config.yaml
crop_scale_min: 1
activation: "relu6"
batch_size: 128
Rows from block 4, named by matrix and row number. Rows with one number belong to one channel. Each number is 128 + 32 x the weight over the matrix's rms, rounded and kept within 0 to 255. All counts start at 0. Numbers have three digits each.
# convs0: expand pointwise conv (model.blocks.4.convs.0.weight, 480x80x1x1), inputs 40-79
# convs2: project pointwise conv (model.blocks.4.convs.2.weight, 80x480x1x1, transposed), outputs 40-79
convs0.13:087165082143147128087139112108160084118137106157132137163150133150140140115102124095159133178116155102111089140087056150
convs2.13:134091164144083117169188131122199165151122138113159146154129163094154103136102124098141133197128153125135118134185123127
convs0.14:102108127117134157143142133185152117148127074144127166081143107128152118114122113155047109157189121070108070122096147114
convs2.14:143130172112075203151105157069091133138122172073151117175108139156179106149139146147165182226099123142067156092178067162
convs0.15:155161140146077139140086161102113137143165206147135128104117142123112157167086153138088096195120158123131136156091089086
convs2.15:110112148064145096087164144188128132110089142094115135128124128112175079152088141142160143098119119162127146137157154143
convs0.16:083114099101155158166115122154126176143132089109122152161163106072164093171176102125151143102095164141193114118138097116
convs2.16:090069165120121097095122109190106155095125172122137089107143176144129136169092129188167150119083170078111155058127085198
convs0.17:130113133175073140144104130164193067106138150113107121134191147135122108177106169111179101142149112096173185121147114089
convs2.17:184115069104114159130114116052170110114179130170101119085157199163119116128178049187123080114141102134148114128122136148
convs0.18:139126101177180116116101151230165140141104154114157094092176077084178217117142153139170163139101105146091134092170163079
convs2.18:104133161100145100101146050108128129104122122127099141160077124152116101106123124146158162132110122087111134101130154178
convs0.19:137166141122162110127136105132172087133147121139116135123159126103120079169106160190131187192156157118150142168142185092
convs2.19:153104091157077147195142088078116068103155115142196160104150143176101154184146184112079052119138163154130157150038155142
convs0.20:120168137217159059147143133066142106081071124127126149121155135125130164137156140134169185100144108101151156075105091112
convs2.20:090121119148153066156126083163154144157150098090194155157163160132100110118126139159072156140129113129073146099134132115
convs0.21:125114121160104170115137069154112101179130127202144135139186109070122099092147113102058103150119150145132191074120107135
convs2.21:059110099077109104106152098129136199127165160173121124132176101122149150132106084054119078198051190148072118157070153076
convs0.22:147145118158143110126166143162172143125133091127075135072124100121113140131101164204132139077157115112070185153067111095
convs2.22:098112174122173086162111167131137133129120109131146101132125123089173171129151133197131165105128123177121193128107146130
convs0.23:138127151118099105196082145144129094155117167117148095158107142152084064182110074161161101119119166154130115130139114097
convs2.23:149100137139144065206152115103110160161095088134131123093104163138132109152144110111154174167210063096091106121145106122
convs0.25:107148188087111103161155166121131159157138127135107071151132160180128177107140118097157102078150189069140134179131096171
convs2.25:139149095132102129138112129147178132133171090156078108087073191060165122153176169200119126199115139135157192134072139106
convs0.27:148183119146066121120147179083109107057159123121152127085106069124082134115185109129129099134162177157125103166136149112
convs2.27:175086136159171126159139055115099130122155145162128125109130192139172128087156120152173130166142120144143160168119137087
convs0.28:071149126094173147158102153152059123099142143167170109121097150089147106074199142134119207162150128168151160115067114148
convs2.28:139211040137178116119182123118121132030116166088141204102095100094104109137096158103133140144149208047162121049178107175
convs0.30:117161185113146145198100131122169111154097153092112148131132085100158128114144070155139144121170109147215135089133136145
convs2.30:116185084149108134170105101083151126088180154155190164113123123120122129099072161129210141122105134081156112106111102132
convs0.31:121070118132125121120149165131165151137126104144121125108100177147135099186110162140075158163108195139217150128101156119
convs2.31:177121096101130121138141116186077116125118143146114097135112108157133131089112132114148091130132170112145157120135106098
convs0.32:074135146122111180113144133170109104145034105185164142131137168084124128117135058094159100156135115159138156165052143123
convs2.32:154180148143131079090045097116125127172080072128091160115159129146176106167158138087079156103134130136092058106138181152
convs0.33:199133146146140100171116174165130161135120115085118129100099144117129213156184105135127145069169107163140104110144103079
convs2.33:088125129100135137136149159091089150110157134097076114121122112154145139157116066137104118134111117090098082151082141120
convs0.34:111179103175107139126183128114152146142164158120125070110103141134137096122087200072106140121121143125140147145121204098
convs2.34:084107200123160144110193102078205146064113156144035226133123107100092084096086159192168059067145104119143108192161055144
convs0.35:103089171082122121139124160147143134109137116123103134126139107073142105110092183190144181166112123106129055107079069179
convs2.35:137135174152133091132126063110167203153139134142182147101138140082167208084194125122121103142146153115088111141115214141
convs0.36:147143112126167095159098134183107090154133147169079143114180179138117178076150052156114181146193103146211134108147109104
convs2.36:145182166123133188098095133129159119104137138115082111207131141125114164124110080150157110082154111167107114174094093096
convs0.38:163124149122094106135138139119093183066150140127094111126147083146192100192144125081120117143062172132160072182096130111
convs2.38:124148110166116156114112116093144133111141129138144172129112152092129149171082142123145124118123148103100181093144141093
convs0.39:129149139147141093152143138097147076124136138160174160158095137139172141143129220136134165139178141102134175149089109195
convs2.39:130095073129154139058160061133115130174201165101136099175128121192113091126136128176147100131142144164148170169166114146
convs0.40:133093114054093125104147164146084112135121070117107125130150122155134107114127112141156116168122071134105168177155123106
convs2.40:134149159109145166128166148186176108105113188139103124139138205077114118154119163186082024072114180099132181117179082148
convs0.41:121187149086105189100088193146166159119161179122115144148095130147152153149127121098101153082151139121112105194123112085
convs2.41:089145160097145080159105166201104150149143118084069125134126084118190130175149110085123152150167146123122154134161202144
convs0.42:159117092114124100128146136167142095102143131198161086115114132069091125170153085142062141188075117118144133092130142094
convs2.42:158183064166073168144122122084127111175097092110054144073159156085086196127175101159108116129129137150168201104163177167
convs0.43:126132115084171168150175151190064139179098137117132125062083094129119144127056148109129124160157169098109129148158166116
convs2.43:123069144189146103149166113114123138131129108202112143131117128118094077172148153083066097164099134142166148171178174115
convs0.44:066159086161149142073171132126149106143120136142122127122132142174111090084148139103130157138173170107183148095098146128
convs2.44:070116161106098133150153074131170123125128149119153159121068134138178145120144163128139117158158114135198092076075138084
convs0.45:136203110109117153103124150108171180120106133157140147072123096148067135132080118210146160122143122048122107136137091100
convs2.45:105109173105145175150126100151140117112177095124129111138187146095110092146147157160135097160098173125102073112115113131
convs0.46:079119100143133135099176093161072158141099155120142206137139154154065166113122122136105056107135130162079174138102124099
convs2.46:079122087072177135150121147095121188147101040095136097129175135168162124157137113149067045165158128120135094133128113133
convs0.47:087163147186128109172113128095167118146185109136169129114083171155188130153155137188172099152115152099166140123107166096
convs2.47:164103079178118122087133110130135102194146079126121139123159154116114127121115154123140136185156152138075118111130145154
convs0.48:143157178088121116097129160135087110120145123113141144128139079069123186125142101136075056141166109174100086164156135068
convs2.48:135113126178122131172153118097172116090106145137115126122143101084133108111119107132093117097165108117124137141122134089
convs0.50:079143164092207188145147144112082137143099162162154165099140086172153079091133141124146127085102095146194072135136073170
convs2.50:152075095177074151185108156050187096130175155084133162119058164109137171131162160100148174161178147126123146156124135120
convs0.51:196184103146065108122143134106191104102084119127177081123146173155128151093075167126161150124224125116144063118107190152
convs2.51:153111090105114087140127128156136147119159164132116131115144182115112116134148135111149087210131152204115117119099182118
convs0.52:152182126115156122105100177117074099128086121215107172111123080137122159114183171081130127113134161158151116130147154120
convs2.52:108121165122128099152199154147146042108177237106169116114083094162106069155116079153039134107146162140120160172079099148
convs0.53:072146138175060092111088160097183126185156121146149137113120162143094111123130074167159193122124093102125162154138106082
convs2.53:170161132130171159114150094139164093144128169155128174186125086103119146158099072162132132167132169126116100150125176137
convs0.54:150152125141131148130120160090142118152165174149080117197198128138118106104135106102114098104137123159087174114093171060
convs2.54:103069090163128091131178147072116146183129161136167125120161145146166087112104169145118151138168119140109159136136115146
convs0.55:090181125127160104164108144113084099127085131129126036053146150116137060170072097127097192126151154102104110123123156147
convs2.55:158167172070089077130128150136146111128138165185131099128138102117139163181103148090121127142136093163108185124153132147
convs0.56:128074182120169144144105122129083179127145166164156135174143191147155104095178212119153130100122064110144176122087120172
convs2.56:138219165183158162148085182179161098189149114167121163074112120146081132123094168126146169178114150150120160056244252138
convs0.57:193105141101150143136121122142116135065098163144219118137129127162067162141093113148096142109110135109116137098090119138
convs2.57:106141132149211130070130150161168130135124165113110140117109140128118125121128152148106122067094150100130107121108151074
convs0.58:136158136110176191099141173185155077128119188118110185134128126111116236205146149143110168083090147186096154184145105108
convs2.58:177151164180135139127175150079153141120157131134124135138194134146117088151144141139165110150081143189164052111089112090
convs0.59:120132121128120075068175140115165095108138128111164119094097110114131118112095186113152081090089070143170063110068148108
convs2.59:179085091091168118098095124145139120089120120154138151165130102118129168140125130160131148147096155111081187119121136120
convs0.60:144146117144158096114184136130104161151108121104132099094205119096125103085162167116132179118166116187178111090113120139
convs2.60:102158058161137188094056060122169178136092128154083084096182177178136129210017134045141053076201147151140142067064170198
convs0.62:058127125086081064103149117116125141140130180125100093144127151151130102127132142164087111136089108114150127151136125063
convs2.62:082127147153102155075095159121140150104179180158117193103138141157130163129133117120144085130119138150098169125103119112
convs0.63:127088148188123084153064110151159156122096159106101112100125088085087126165171100136065196164180147135125161155103173104
convs2.63:179122084106169131152122145166105106115128116147176117169091197137144137108119128112108181198119108162124125129148122171
convs0.65:114138113203076119170143094142109142096098132174135131154141156125128138143124150185111106129143112153164169150132096157
convs2.65:175104142076124138135122131133114113156141154117090116145069103148154153192151179176113140114092076103168081176152084114
convs0.66:146149132197128132145124152136084125099095186084119154138127148125181110134100146140130143094069107173117207116131100100
convs2.66:147119107143151126191135110124136159129101143101159099145111135104149112186086170137122128162130129094136051091145122146
convs0.67:097120176124163103122119085215196046136098168068162083122125137191089130170158184159140173121172133162120183072156142067
convs2.67:045075162151163165142104034085095158109083140156106126094134204029121097111176166172160175132190172183139183086128126092
convs0.69:138164131061084128142139123150170131166166054124149065161082190149158147161130116148129140135155177187076119097140099141
convs2.69:114080151136103173183151126038085160144168069205040143077080167094173150120085167163056085118164178109163145165098101141
convs0.70:150147143151079183116084185080157048091161171090132151072090118136108094094213169069153132092133161143109109122128120099
convs2.70:121115102167120128130093166154086096134127111122131163092098117120136102136099184151164120030112132162176118116110146094
convs0.71:078132140117114165089088149077111130130154165115168140145166075089162155123128120153206117139126148134187093080125111070
convs2.71:055139095079152108185099078131157118115131172091147137073160114124161086091100160153102136143189121143134086135119147082
convs0.72:148106161130092118136146171132221144138119208140090162114156113082110093114132108112077149129104147124119109107114150103
convs2.72:140134113092130135195142137120121171134085113128071066085120129175113129108135082104171140110152130139109200142131143141
convs0.73:147205108097106164148118119134148183213156143073113162136109192101141142094120146093117121128217126111126122148138137154
convs2.73:149115155159071176078154132116174156102148089177155097137109145130152129121177125147050152146157142208100153159122118083
convs0.74:151128120082141117152149185075103143143119141144141158121124106180085107134076180094175080106145079156070166128139145058
convs2.74:121081083162107161094111173094138104123115147198127077152150149124157112195121084132198075212183108141117150101116044055
convs0.75:136196160186150124110132129149163138150112075095165136184130157110178139133053070112171154174098134077125124141150134136
convs2.75:140159116112147143203105108121088145115177139113102104059121112127066139131168160075112121184100112162124135121135127122
convs0.77:149141142188163132104191069167149108124109145151224112126165130113138210110062132098116141149132120162181163158113099115
convs2.77:166205128127148088120123158107155100079121077060151100126115143112157097098120117163215163125190142130156093091114132112
convs0.78:117048175118164078091121130106164129079117132146068117171158157093120170073130136111140150144123136141106150157114096129
convs2.78:105114130145121124156130128120113106121161108114161136082121105088111118094112135107139088023124185119134095142152127103
convs0.80:093100152190106134099108157086097132119159145177134123109168112131080118082106097140153135120166138177149120116080122126
convs2.80:123129130099128108098084115080125145047142097142137127177092085146120122117084153155142124101123114098146144196109098120
convs0.81:074179175119147129113133094076141084146145153167131159091128080141082141095109190065122133062170133118189181107109143136
convs2.81:134161066144094169190130094111104137114120097141113119148145154086109159120124141107196159121152113114148198189116123121
convs0.82:104158113128137146168092190188109185142121124086151119087147141095125160064106144106129101131070102157164093095133130103
convs2.82:166094127146138070104106134100152154181119169109139137068108126211093125114136151094121091082130125164171135131110114170
convs0.83:176188170122129130153134126031066115103143114128085109148107094121147169087151138165139148131130144184149145154131133000
convs2.83:174148129129123180112192116124109149093115128173120114164166148114154121155110134122086138139153103124146112133196152152
convs0.84:137118130113127131129130133126135122130123122119128117130124122132128130125126132115129128126130131135135128123126124135
convs2.84:125122129134127140135125131138125131122132138135134131135124128131131117130129145131116119128124118128140142138128124124
convs0.85:175169174099153133103066090167149126112092066141130102154132129113157104076157118133081139143181132140152129115152107162
convs2.85:168118175071116150130133114164122120101094160132140108128148157092146186110128176127115170170105176092167119108142112111
convs0.87:149128094146098109119145112052140108125162129102099168094129101155152109115119142104190156125135112164171131136121141126
convs2.87:113156156115147139197135126111168221129126118115125104093081128183124093148079127127128111091105110106131127149117112119
convs0.89:134142166139179138072160112140163090127160096136185144146109147144109131080065095096092150147107190129180126166088146123
convs2.89:145147156198163104160174114127093153081136106159187216094085116114101103132132086082149074093082098157166189136150123113
convs0.90:119153130157118110166096097120132150128110126098158106125099100141102130046108164137134145112107103075104129152139122126
convs2.90:148145125115159116148126168151131070196188116129124155121144165131128142097094130093116134127102139087177136129133115155
convs0.91:137085192121170085107147107120106110106098120086149117106128089154163093152132141139106185114181098191057172072101128179
convs2.91:111100177157188142183127072079147177116135152113124172210153141143135152140140200145129105117157116134064176146173152119
convs0.92:113137084121142121108118137110132056198075123103165154176106064085136103130112081072129175088099120139176107108196135140
convs2.92:136134145152085162138140109116110087110136091135108150153118093142140116163120132101110105135101144127173112151115130100
convs0.94:114170097131178144138136112141175142128165126145084082118164121144169140159123109132170117133107071090150142068137121173
convs2.94:066125156148213125119136116105125148155164143107106131147096104050098104171064167068113128119146185123156171156104184055
convs0.95:043112145119131129167128186179076085149125114194129130096139113118157108151101155108079096110150116075128133132171147110
convs2.95:147155109182097101168124071119155127150115137183128184107042111118074177179108140183105129145102185178092123147164124095
convs0.96:107130124176079141134163190115169101092095111131107105152159106150135105172172135102215140140126170174106121169129074171
convs2.96:104102117169183125075134145127106199116204149158152123120097133141120149152126116093099100154095155167108076150097203148
convs0.97:094126163109061088094135103106157158095108105135168060147140130153114097103162126055109159161105154119139083167144145105
convs2.97:084166128136139132163098148183139154157095114152120107120068131183099092137149113162164149117092166151179119164121117104
convs0.98:172142083081140187138156151070136165115104163143132144136121149143130073121112126154108094149148076127160145139176161077
convs2.98:100124131152131157119135124148136125170110120131059149156172167167159115137148140131161126169094091104129143098077114154
convs0.99:172195151145126178136160169081093090137150126130118186142158124112111149101088106160183086162152144096099154158120155104
convs2.99:161101109099183131129133054095111139115141077115096162125163143069192131121121103160132136103161133150108133134149131094
convs0.100:105159129079137107139129171110162094163116144160156139115064045141128058138104064153118144133172087156136161117066186101
convs2.100:121130180090111155157144133094120102181133133194148124159139140157143072136127161107113140143135122201134092112172109122
convs0.101:137125096124103082099144132140125107072085139104173169067106153136125131094093131138084172125062166120084148163152140135
convs2.101:100089195165098127112085124122111127170138110092126163096122154132088111117160112115101122105090127149112111191109125108
convs0.102:120127105148127138160105143179139178149101081142089156118064041116104151139145149161157137058169052154151120091106104144
convs2.102:121106117141156105105131125098119169147106164104147156175155149086135134161138190151143143193150155096155101146122165087
convs0.103:126117097141053064020118109087155109155174200137106047117143102101103110128160154097142087147119146112094184106087082110
convs2.103:085131111108124109149143144147109118170116174145144124120089136124114091130138131138095077107124127168140130114175112107
convs0.104:155160140138117127155156124118142118108160116075162111127094140109134162097120152114185081161119145099115124140137124104
convs2.104:129145153103141141114099123158121127122120112122113137118179156100141158149124128101136150145114167159165133136123143104
convs0.105:163152085125136184113119091159139106106102182126142150079200133124184184171098175123119166149120115127083173136138118126
convs2.105:139137122113130078123105100099135139122113155123135144155105118103104137095134095145178176164147103137125133132128133126
convs0.106:116107168107135113116131093121140163126150107128095128147080131111177150160104147151128159131129128119151080176133089133
convs2.106:126150141131071150132133095156107112155109128130117120142056126121105105120154119140116130130169130135163093101101113135
convs0.107:116112113065127130118139102144136114137085097191129145103120101106089195077112139099168136157055148115045136080147128142
convs2.107:160139135163083067144181102109129138149089137128115099146112172168080156072149099091122128165106147094105134112130123182
convs0.108:178142080151114126133065194109111096131161149063182208130194167173162086103124174126156170165161137154110133174113096082
convs2.108:111119074097133135136159057149113084066089158079114176156184142101115188178121112141084094164144129052169158160153071126
convs0.109:123133095171087149131124126161084161140169125169150156128141119133152147088121105197131177110134164125138133096121095104
convs2.109:121154131167148169124126140173166118150142051119163111080120122178196056139113100169151069108092094210082147128128097105
convs0.110:137133152188196097124147091146124142174094124152099214128130106088096128158149117144145120098122058125111082091130138156
convs2.110:142167095211174107113088090107153121130108183128108125154044114124100148107070128160150125113185109131112220136188128114
convs0.111:049112162131095158123154118131109139123149062168176108140130128133142096204141115143071083137129074108138170057113184165
convs2.111:096166101090185142112141110108101145135102099145078195084144167093091074021097143095049157111140097164126145054096133167
convs0.112:091104135130131186118134092126110067159084173154192115086187163122145133158171157083170131115103170093173124118138119126
convs2.112:123137132159112164078130116133140130104142083182141124152097095113047117119159131120113132139129232133061154143142140121
convs0.114:124153140182092160173135096148199133118128123059066097081135117152105133125147131113108087171167120146149100144116101022
convs2.114:103145119060115125177093145094106056143126139134099175127078144152120050127067156105138142158106152157137121107074179104
convs0.115:101134147150121100124132197183086111125097134068118142116069121167105152084091115144135128120111133090186149125104089183
convs2.115:147149117196126084111166106105141113163142157131097030142121060129149120186123149076090125137142154120161121167092116156
convs0.116:124150129147157199183201092100148102106191093078142140115143144101098104170174117187132129109109145057140040097084141095
convs2.116:153143081126127128131183162108138158147095121111104150137161115201123188146135036139133112106127113124214202162105079098
convs0.117:140038166127080113118112132095115099146145104177118109209146183172073157159145139104109124131161116091166112162189117119
convs2.117:086136118083091116135069029093220119165138153201051132123152155151135169131122171133103164107128133120078182146083069060
convs0.118:150126141114164160098127199177133146152166138143107127151084180125122155142134144125143123175138102163132125156099131119
convs2.118:094140136150157168187088141143142023148172132151180172141160100097140127154106100116085130068113136126173132062111101116
convs0.120:152137089129086142154148156130134080168163140145116106086135132173124130084146109072156120132066120144129127146126165075
convs2.120:108120106108109043136140056056141117185088159173152107155118112147146160109124093088122151149188126071153104125152075130
convs0.121:129129130135126124128133133128126126134125128135133127117129125121137139129122142128132130127136126126132134129129122131
convs2.121:123119133130124127117129129129123127128133124133128143129144127146114130115117136125114123139120124136123132124121127133
convs0.122:180130122101112091130147153128089145116140145111150114087156078128168156098138090123139138100127073152126149090179104072
convs2.122:206143082126155088109158080135096113112106107100130097164124088120082106146155112083177166083117120088141144124118195119
convs0.123:098107058135124091127148050126078140149181176140167155130102141095194142186160060121162136102125084102162134161106136161
convs2.123:143073104190096201100124145130082107174171138065099135145152133109094128121138076155118161131169150135076160185158088055
convs0.124:152158179127178121086101099135146121146167182141136104126132056137142142044163129096125162119157132162185154108117120132
convs2.124:122104129102129139123118144137138127123096112119117132119116184155148120153141115092115156139126105121118130110118123142
convs0.125:114180126141170127162121141097155087095137138082158125172091187111186089141161134125130190170139122148146127148124100084
convs2.125:100125096124124091092187091109088216153049146143151202123115015163135105156083088152171104075170134085144103139159088075
convs0.126:113101206126098110132107096166114157157181150120093143080115165131112154198166136118131077140154123114107130113140112164
convs2.126:154111100110141086082103157117139177145089134082077162142140146112029113097116136130084135135112144107168097194124115063
convs0.127:079156115134125154162143155146105100132146163140116157146105171110168135184110105087139113136134144126053149120138136086
convs2.127:146170187099065147123137127076137103165070124132127140175091147089162174099098164155125061143153125099126117140134138136
convs0.128:146160108122176170152120143172154142068109162170127105110167172117133113115112144092211104134140102186172064100138107077
convs2.128:157147110095091208095076102143170126092047147125096077178173105088154125121166147115162172157131084163144171110073127132
convs0.129:131071123067095135114128126205114157113124168150107091172096147109133104101113177122143098154122102074115094133151102154
convs2.129:124095143075118127107113126135113094137146157146100119109110110179117120134152130124135146156134158157149080101144150132
convs0.130:161161121107112161178132145151126141132141117150114098100184103107128117168108139152150155160142083122143072143097131128
convs2.130:152101131126096145128144139120154170163125112081138112103098134118063139116119137139152174106109129095133094131140150160
convs0.131:113179139095092090165123146135153127123143086134168131166129154121187178110139075078165165183126146176174168063154136096
convs2.131:141112164083145161090137137141066114152140140110165143155107146186085149117148139092095116122083139125143162166087122106
convs0.132:076083176097055119121135112122101139170146107080121137082129132100142092161159100106139133137101161170093086112131131130
convs2.132:145114114105119194156131199128104153110119132143157160152140123096167120157084116105122092097114100152120080128123107125
convs0.133:146130111068173139092190136112173129142160109117080120083130132126105171071115116117132090107079117104142139099116110086
convs2.133:141101056114085138143165042163205187123054088126148148179131122158118185160159128060137131133127101159115138104163157146
convs0.134:104121131183143089184152158136155129135109117098154114144103129116174117131129113105157127073089133141122124197143129090
convs2.134:176139109109119092212090089081150192138140100131146118176108162075189101138123192169139136106077192138145131102069140107
convs0.135:174184154115113201153086126113114171111149075075170131133193115096145127062113157144112091091152117164145126128140150126
convs2.135:113160145128149151159172115101137157128162112128140098147115165141121127086066148106132140134134130102114167077151120088
convs0.136:151096163104138129088096161136171077148142167103167135195167088138252096137069166121149191116149146130099121095167124115
convs2.136:124106127126134122126140123118110114124141137135120115203130131139133123146094142102121074135053121082166168104130151163
convs0.137:097099157136051092154096119166121086168153119122160123098118138188154131182097095028168072176082068089188116148094122061
convs2.137:141128138108186086152129103063117088114162148088077158109150121144134133073086181243152159124135056118074163156139155102
convs0.138:187161149135124126083164123140103115166080135143109114125132178092141160171145122091184096111237103171152120129173103099
convs2.138:075182119176156137184121176120153068079115078112172120097156125167138166146167149064112141102192216068151070093100185231
convs0.139:142127146113111147165099133066124139180167147142111126152232105132131105141137170087173152154142142140134168071107125089
convs2.139:132145126099049135155123166121110156119156161128162137129096104086129133087110178135160176121126106150141076103144104158
convs0.140:145181138117145138134101165078132158075140160160121191097112187159138122126153120083095066141106174169111128089222136123
convs2.140:113111178189143187134135145135105175073197145112184118131126131124148104124128163130113181107109129087103088141123144167
convs0.141:128146170137129126104141134109107136163137114112109078112114145125125121102071107151100120106109208137145092176077107132
convs2.141:150185143135121150190142162146132089155135113171128126118116117112071135147155167058066107106109040182096158072103167093
convs0.142:182114191159126119157123124067118134167097118184081071104131199121147123153172132116182121138144131151082119146060148179
convs2.142:174082136191152091164153174157121141126127141137120159136111141136116088106141138079101202129136106113162153132141156121
convs0.143:132087148080104144134179121151063124121124173162123126114148138094113098136187058173120151118121131094145158086077132173
convs2.143:147150122146159157094151121150144174112168144138131101141181112130105087117138124144084087103125133144150111101131096126
convs0.145:159082145165104169141083168131142122105080153081128097082113083162109168106099169086136102111142116103133136119117087152
convs2.145:126124140099108141156117113138083108124099145110172128122117078104095123044146165153085131124133174093145120136113109103
convs0.146:163096098148099155139108119106178060090160162167150118128121125091016079144102139180119168161118181132182111119098134123
convs2.146:099100117128110140121175119151117143125135125122134148130124204167125143118158115131126116102144133120145110098091087147
convs0.147:126148111146147129162098154131105180146116133124127139098117114147135196123146080182183079091072096134111175107107142077
convs2.147:084085125178117098148068187107180136086160162151172106101119174147119089079104148193113156138183063141130134201057045128
convs0.148:128162118109097159135172113120087085131117107193091176119135121189115083205204127148119182149140181111072091086156126065
convs2.148:098124171118060079143140160114144174124127093102145117088159119058138097170123133144109151113104115134150083154132118144
convs0.149:093155158130108167110153207099108113089089110133097100163086142189086190168118114161099104174126148132118093089172119135
convs2.149:076126097067114149130092139138088118151136121134147114156135166101103106121114063107179148137105104140168140147148148151
convs0.150:171134128082123170075157142111068177106167153108143128111123141078160075133063134086115173151046101102135127111081076108
convs2.150:141103116147121133179108104142106152083086159088150119131130129093097181103115142068120147159137076123180126153115136125
convs0.151:166149120201074147091131081122164125106077126179117125203104156070137168070111164059050075128117125123150166124045181150
convs2.151:100148144142156116142205154111105086148131162143148132153093127100148129155152124145164119122144135179144097155110135140
convs0.152:108109091151115183126161136179118065172086115060162196094148190155110148137155170098171127183112127085101163119128163058
convs2.152:080135116127185100102087144146125089126100171131143104120131182113110145166143100144141124133119077056084113147143138120
convs0.153:115072125126152131089105104144127139115119089202176102142134111123120107115212120160084200079145135107171129114114137053
convs2.153:144069109089139137128131157152099102142140114106127132097094154131157126091080147125125128124131098169170115125147099120
convs0.154:099180122131106132175147148120114111135100172159151111101118139134141101172158072129118181124175103129125084202113095164
convs2.154:120156109072109032135106158128124103170160133153136101145112117094144131128045156121143162180109124177106123122167102133
convs0.155:104156128096092103108146116158109088120164223103078152184159162095089130152101074125142110163098147144170160082145126135
convs2.155:117113198046133163167101139092105097137134114194122099168100099185060102159177150138079109119112143158167112191172177112
convs0.156:171133171105110163184141169130121114064130179082131069135139123081079115117222158098139101128126098074097137163116099122
convs2.156:098115109108120148149106142119106135086108115118107118112066092145119148127113071137127136113156125175102097138118153118
convs0.157:114145088134169095090125151089152135127150082093161163133071134162100136149170109117189140112141151176149164091120082121
convs2.157:108133155167094122074140149122062113111119109139114144148098129131179096116118188103097142096146126158117166122146147130
convs0.158:119136131112131152134145105110095108093176086156165137094107122109138160174137149128121108147145122131191101143189174128
convs2.158:125008146131095159104139105109117181177058196057103089208162128096046095000118077103111140140127204115108083191050170142
convs0.159:127135113076137101133158097142137152098146063112065139149129161102140194090172139142161122144144097082117116112093128115
convs2.159:080105123023139114180175099130154119091066078112064059038084152140089179072118140156084157185200036066152096118146190094
convs0.160:109148106138136087127115178122129095096117150146141119122131099053098101185159116140096157133098111094157156058147170171
convs2.160:136107123136180119074125122125103134110160141163147158126129129126120146160142089158165098155076144148126187135152148182
convs0.162:100129063140067107106066069106109163090119174188073155070106114127085113109120125179100118127179130147184160092136114165
convs2.162:080077114111103155114127151164150103160164130112107136157170162132163062082114123099144137158124106154096174106091099068
convs0.163:143152152102142085108130114154127140142085090086117114113135132155126169124184116126123179127133130173156108121098166102
convs2.163:138136112121053040137163114082060136085173120128115141146111138177130113171143118137111160145096114144140095083200170098
convs0.164:105108136093072082107175113115114106127061223136118181169105172158136157117117129089215129160125129082118117127106111149
convs2.164:145117135110000126105165124135075173169112091126117052173150187116164183131149120157136139135116122156136140116125121174
convs0.165:170111150144132176150163135179125123139116132098129100080118139079159147149085133140117178163136115098134092128151073115
convs2.165:100097101134133157160136130121140132104123100105157160157105138168118097139113051180110091142128141149115139073135123165
convs0.166:133090142085081170060176165136119099144097080085154116160181107145129169114134100136156210112116098088135098112108054154
convs2.166:096130160184128020182186101067126065162054064107161142098173132148120146186093095087123091118079118170160141191171151140
convs0.167:125113096172099172149133150076176191117164140121110132119120115062100091142135073137146098159117091123082104170140112125
convs2.167:137135096116145126160152056177107179124115161046136089139165148069122099078099222195129152058096153101103135126135148105
convs0.168:130076197066126132097106085192122074146104121143139154134143097139118091180137085146142133132112119038088137119100141099
convs2.168:131173161156109126153170120102096144155108116097130138119110160093104177183157169111142112098145159119171064112146086141
convs0.169:176153137079110107155165138082130147117141114113143169150097125137149081174157115082113066118116141107133142162139191176
convs2.169:188177151158110164161166182099128080148149180123142057127160191156123081175103110123162114110111094172161131109173148074
convs0.170:141119159151133157188132117146123101156152143089146113094136135150166170094140143150131106106146125176183130137057215154
convs2.170:105122093194104132135081093142143141115179106103100139102133079073107150077148140152146133182092158190181133090119115095
convs0.171:147172121130093144079144075169100101120097113165169152118108101114085124195195113142147112164087079109108134121092167140
convs2.171:133102098208109068166092132061088144174099153170120157143112102157034132116114183107159136168167185131073111084119207112
convs0.172:145153161125172139116155131135181104102179128136051162120121132088134139105119134118162154227106154115135125075108161069
convs2.172:079116139104129106144153165124152104095120137109109117097072101104190181124075105125206134172141083121056182127104079091
convs0.173:151178096136183131150164186134132078098152184080151153100111075152085158086148157114102137120116138165114150072095144132
convs2.173:153123062114178162162131106122161169131148175127158143097071188048091129170185109214141167074059076168102125058151204150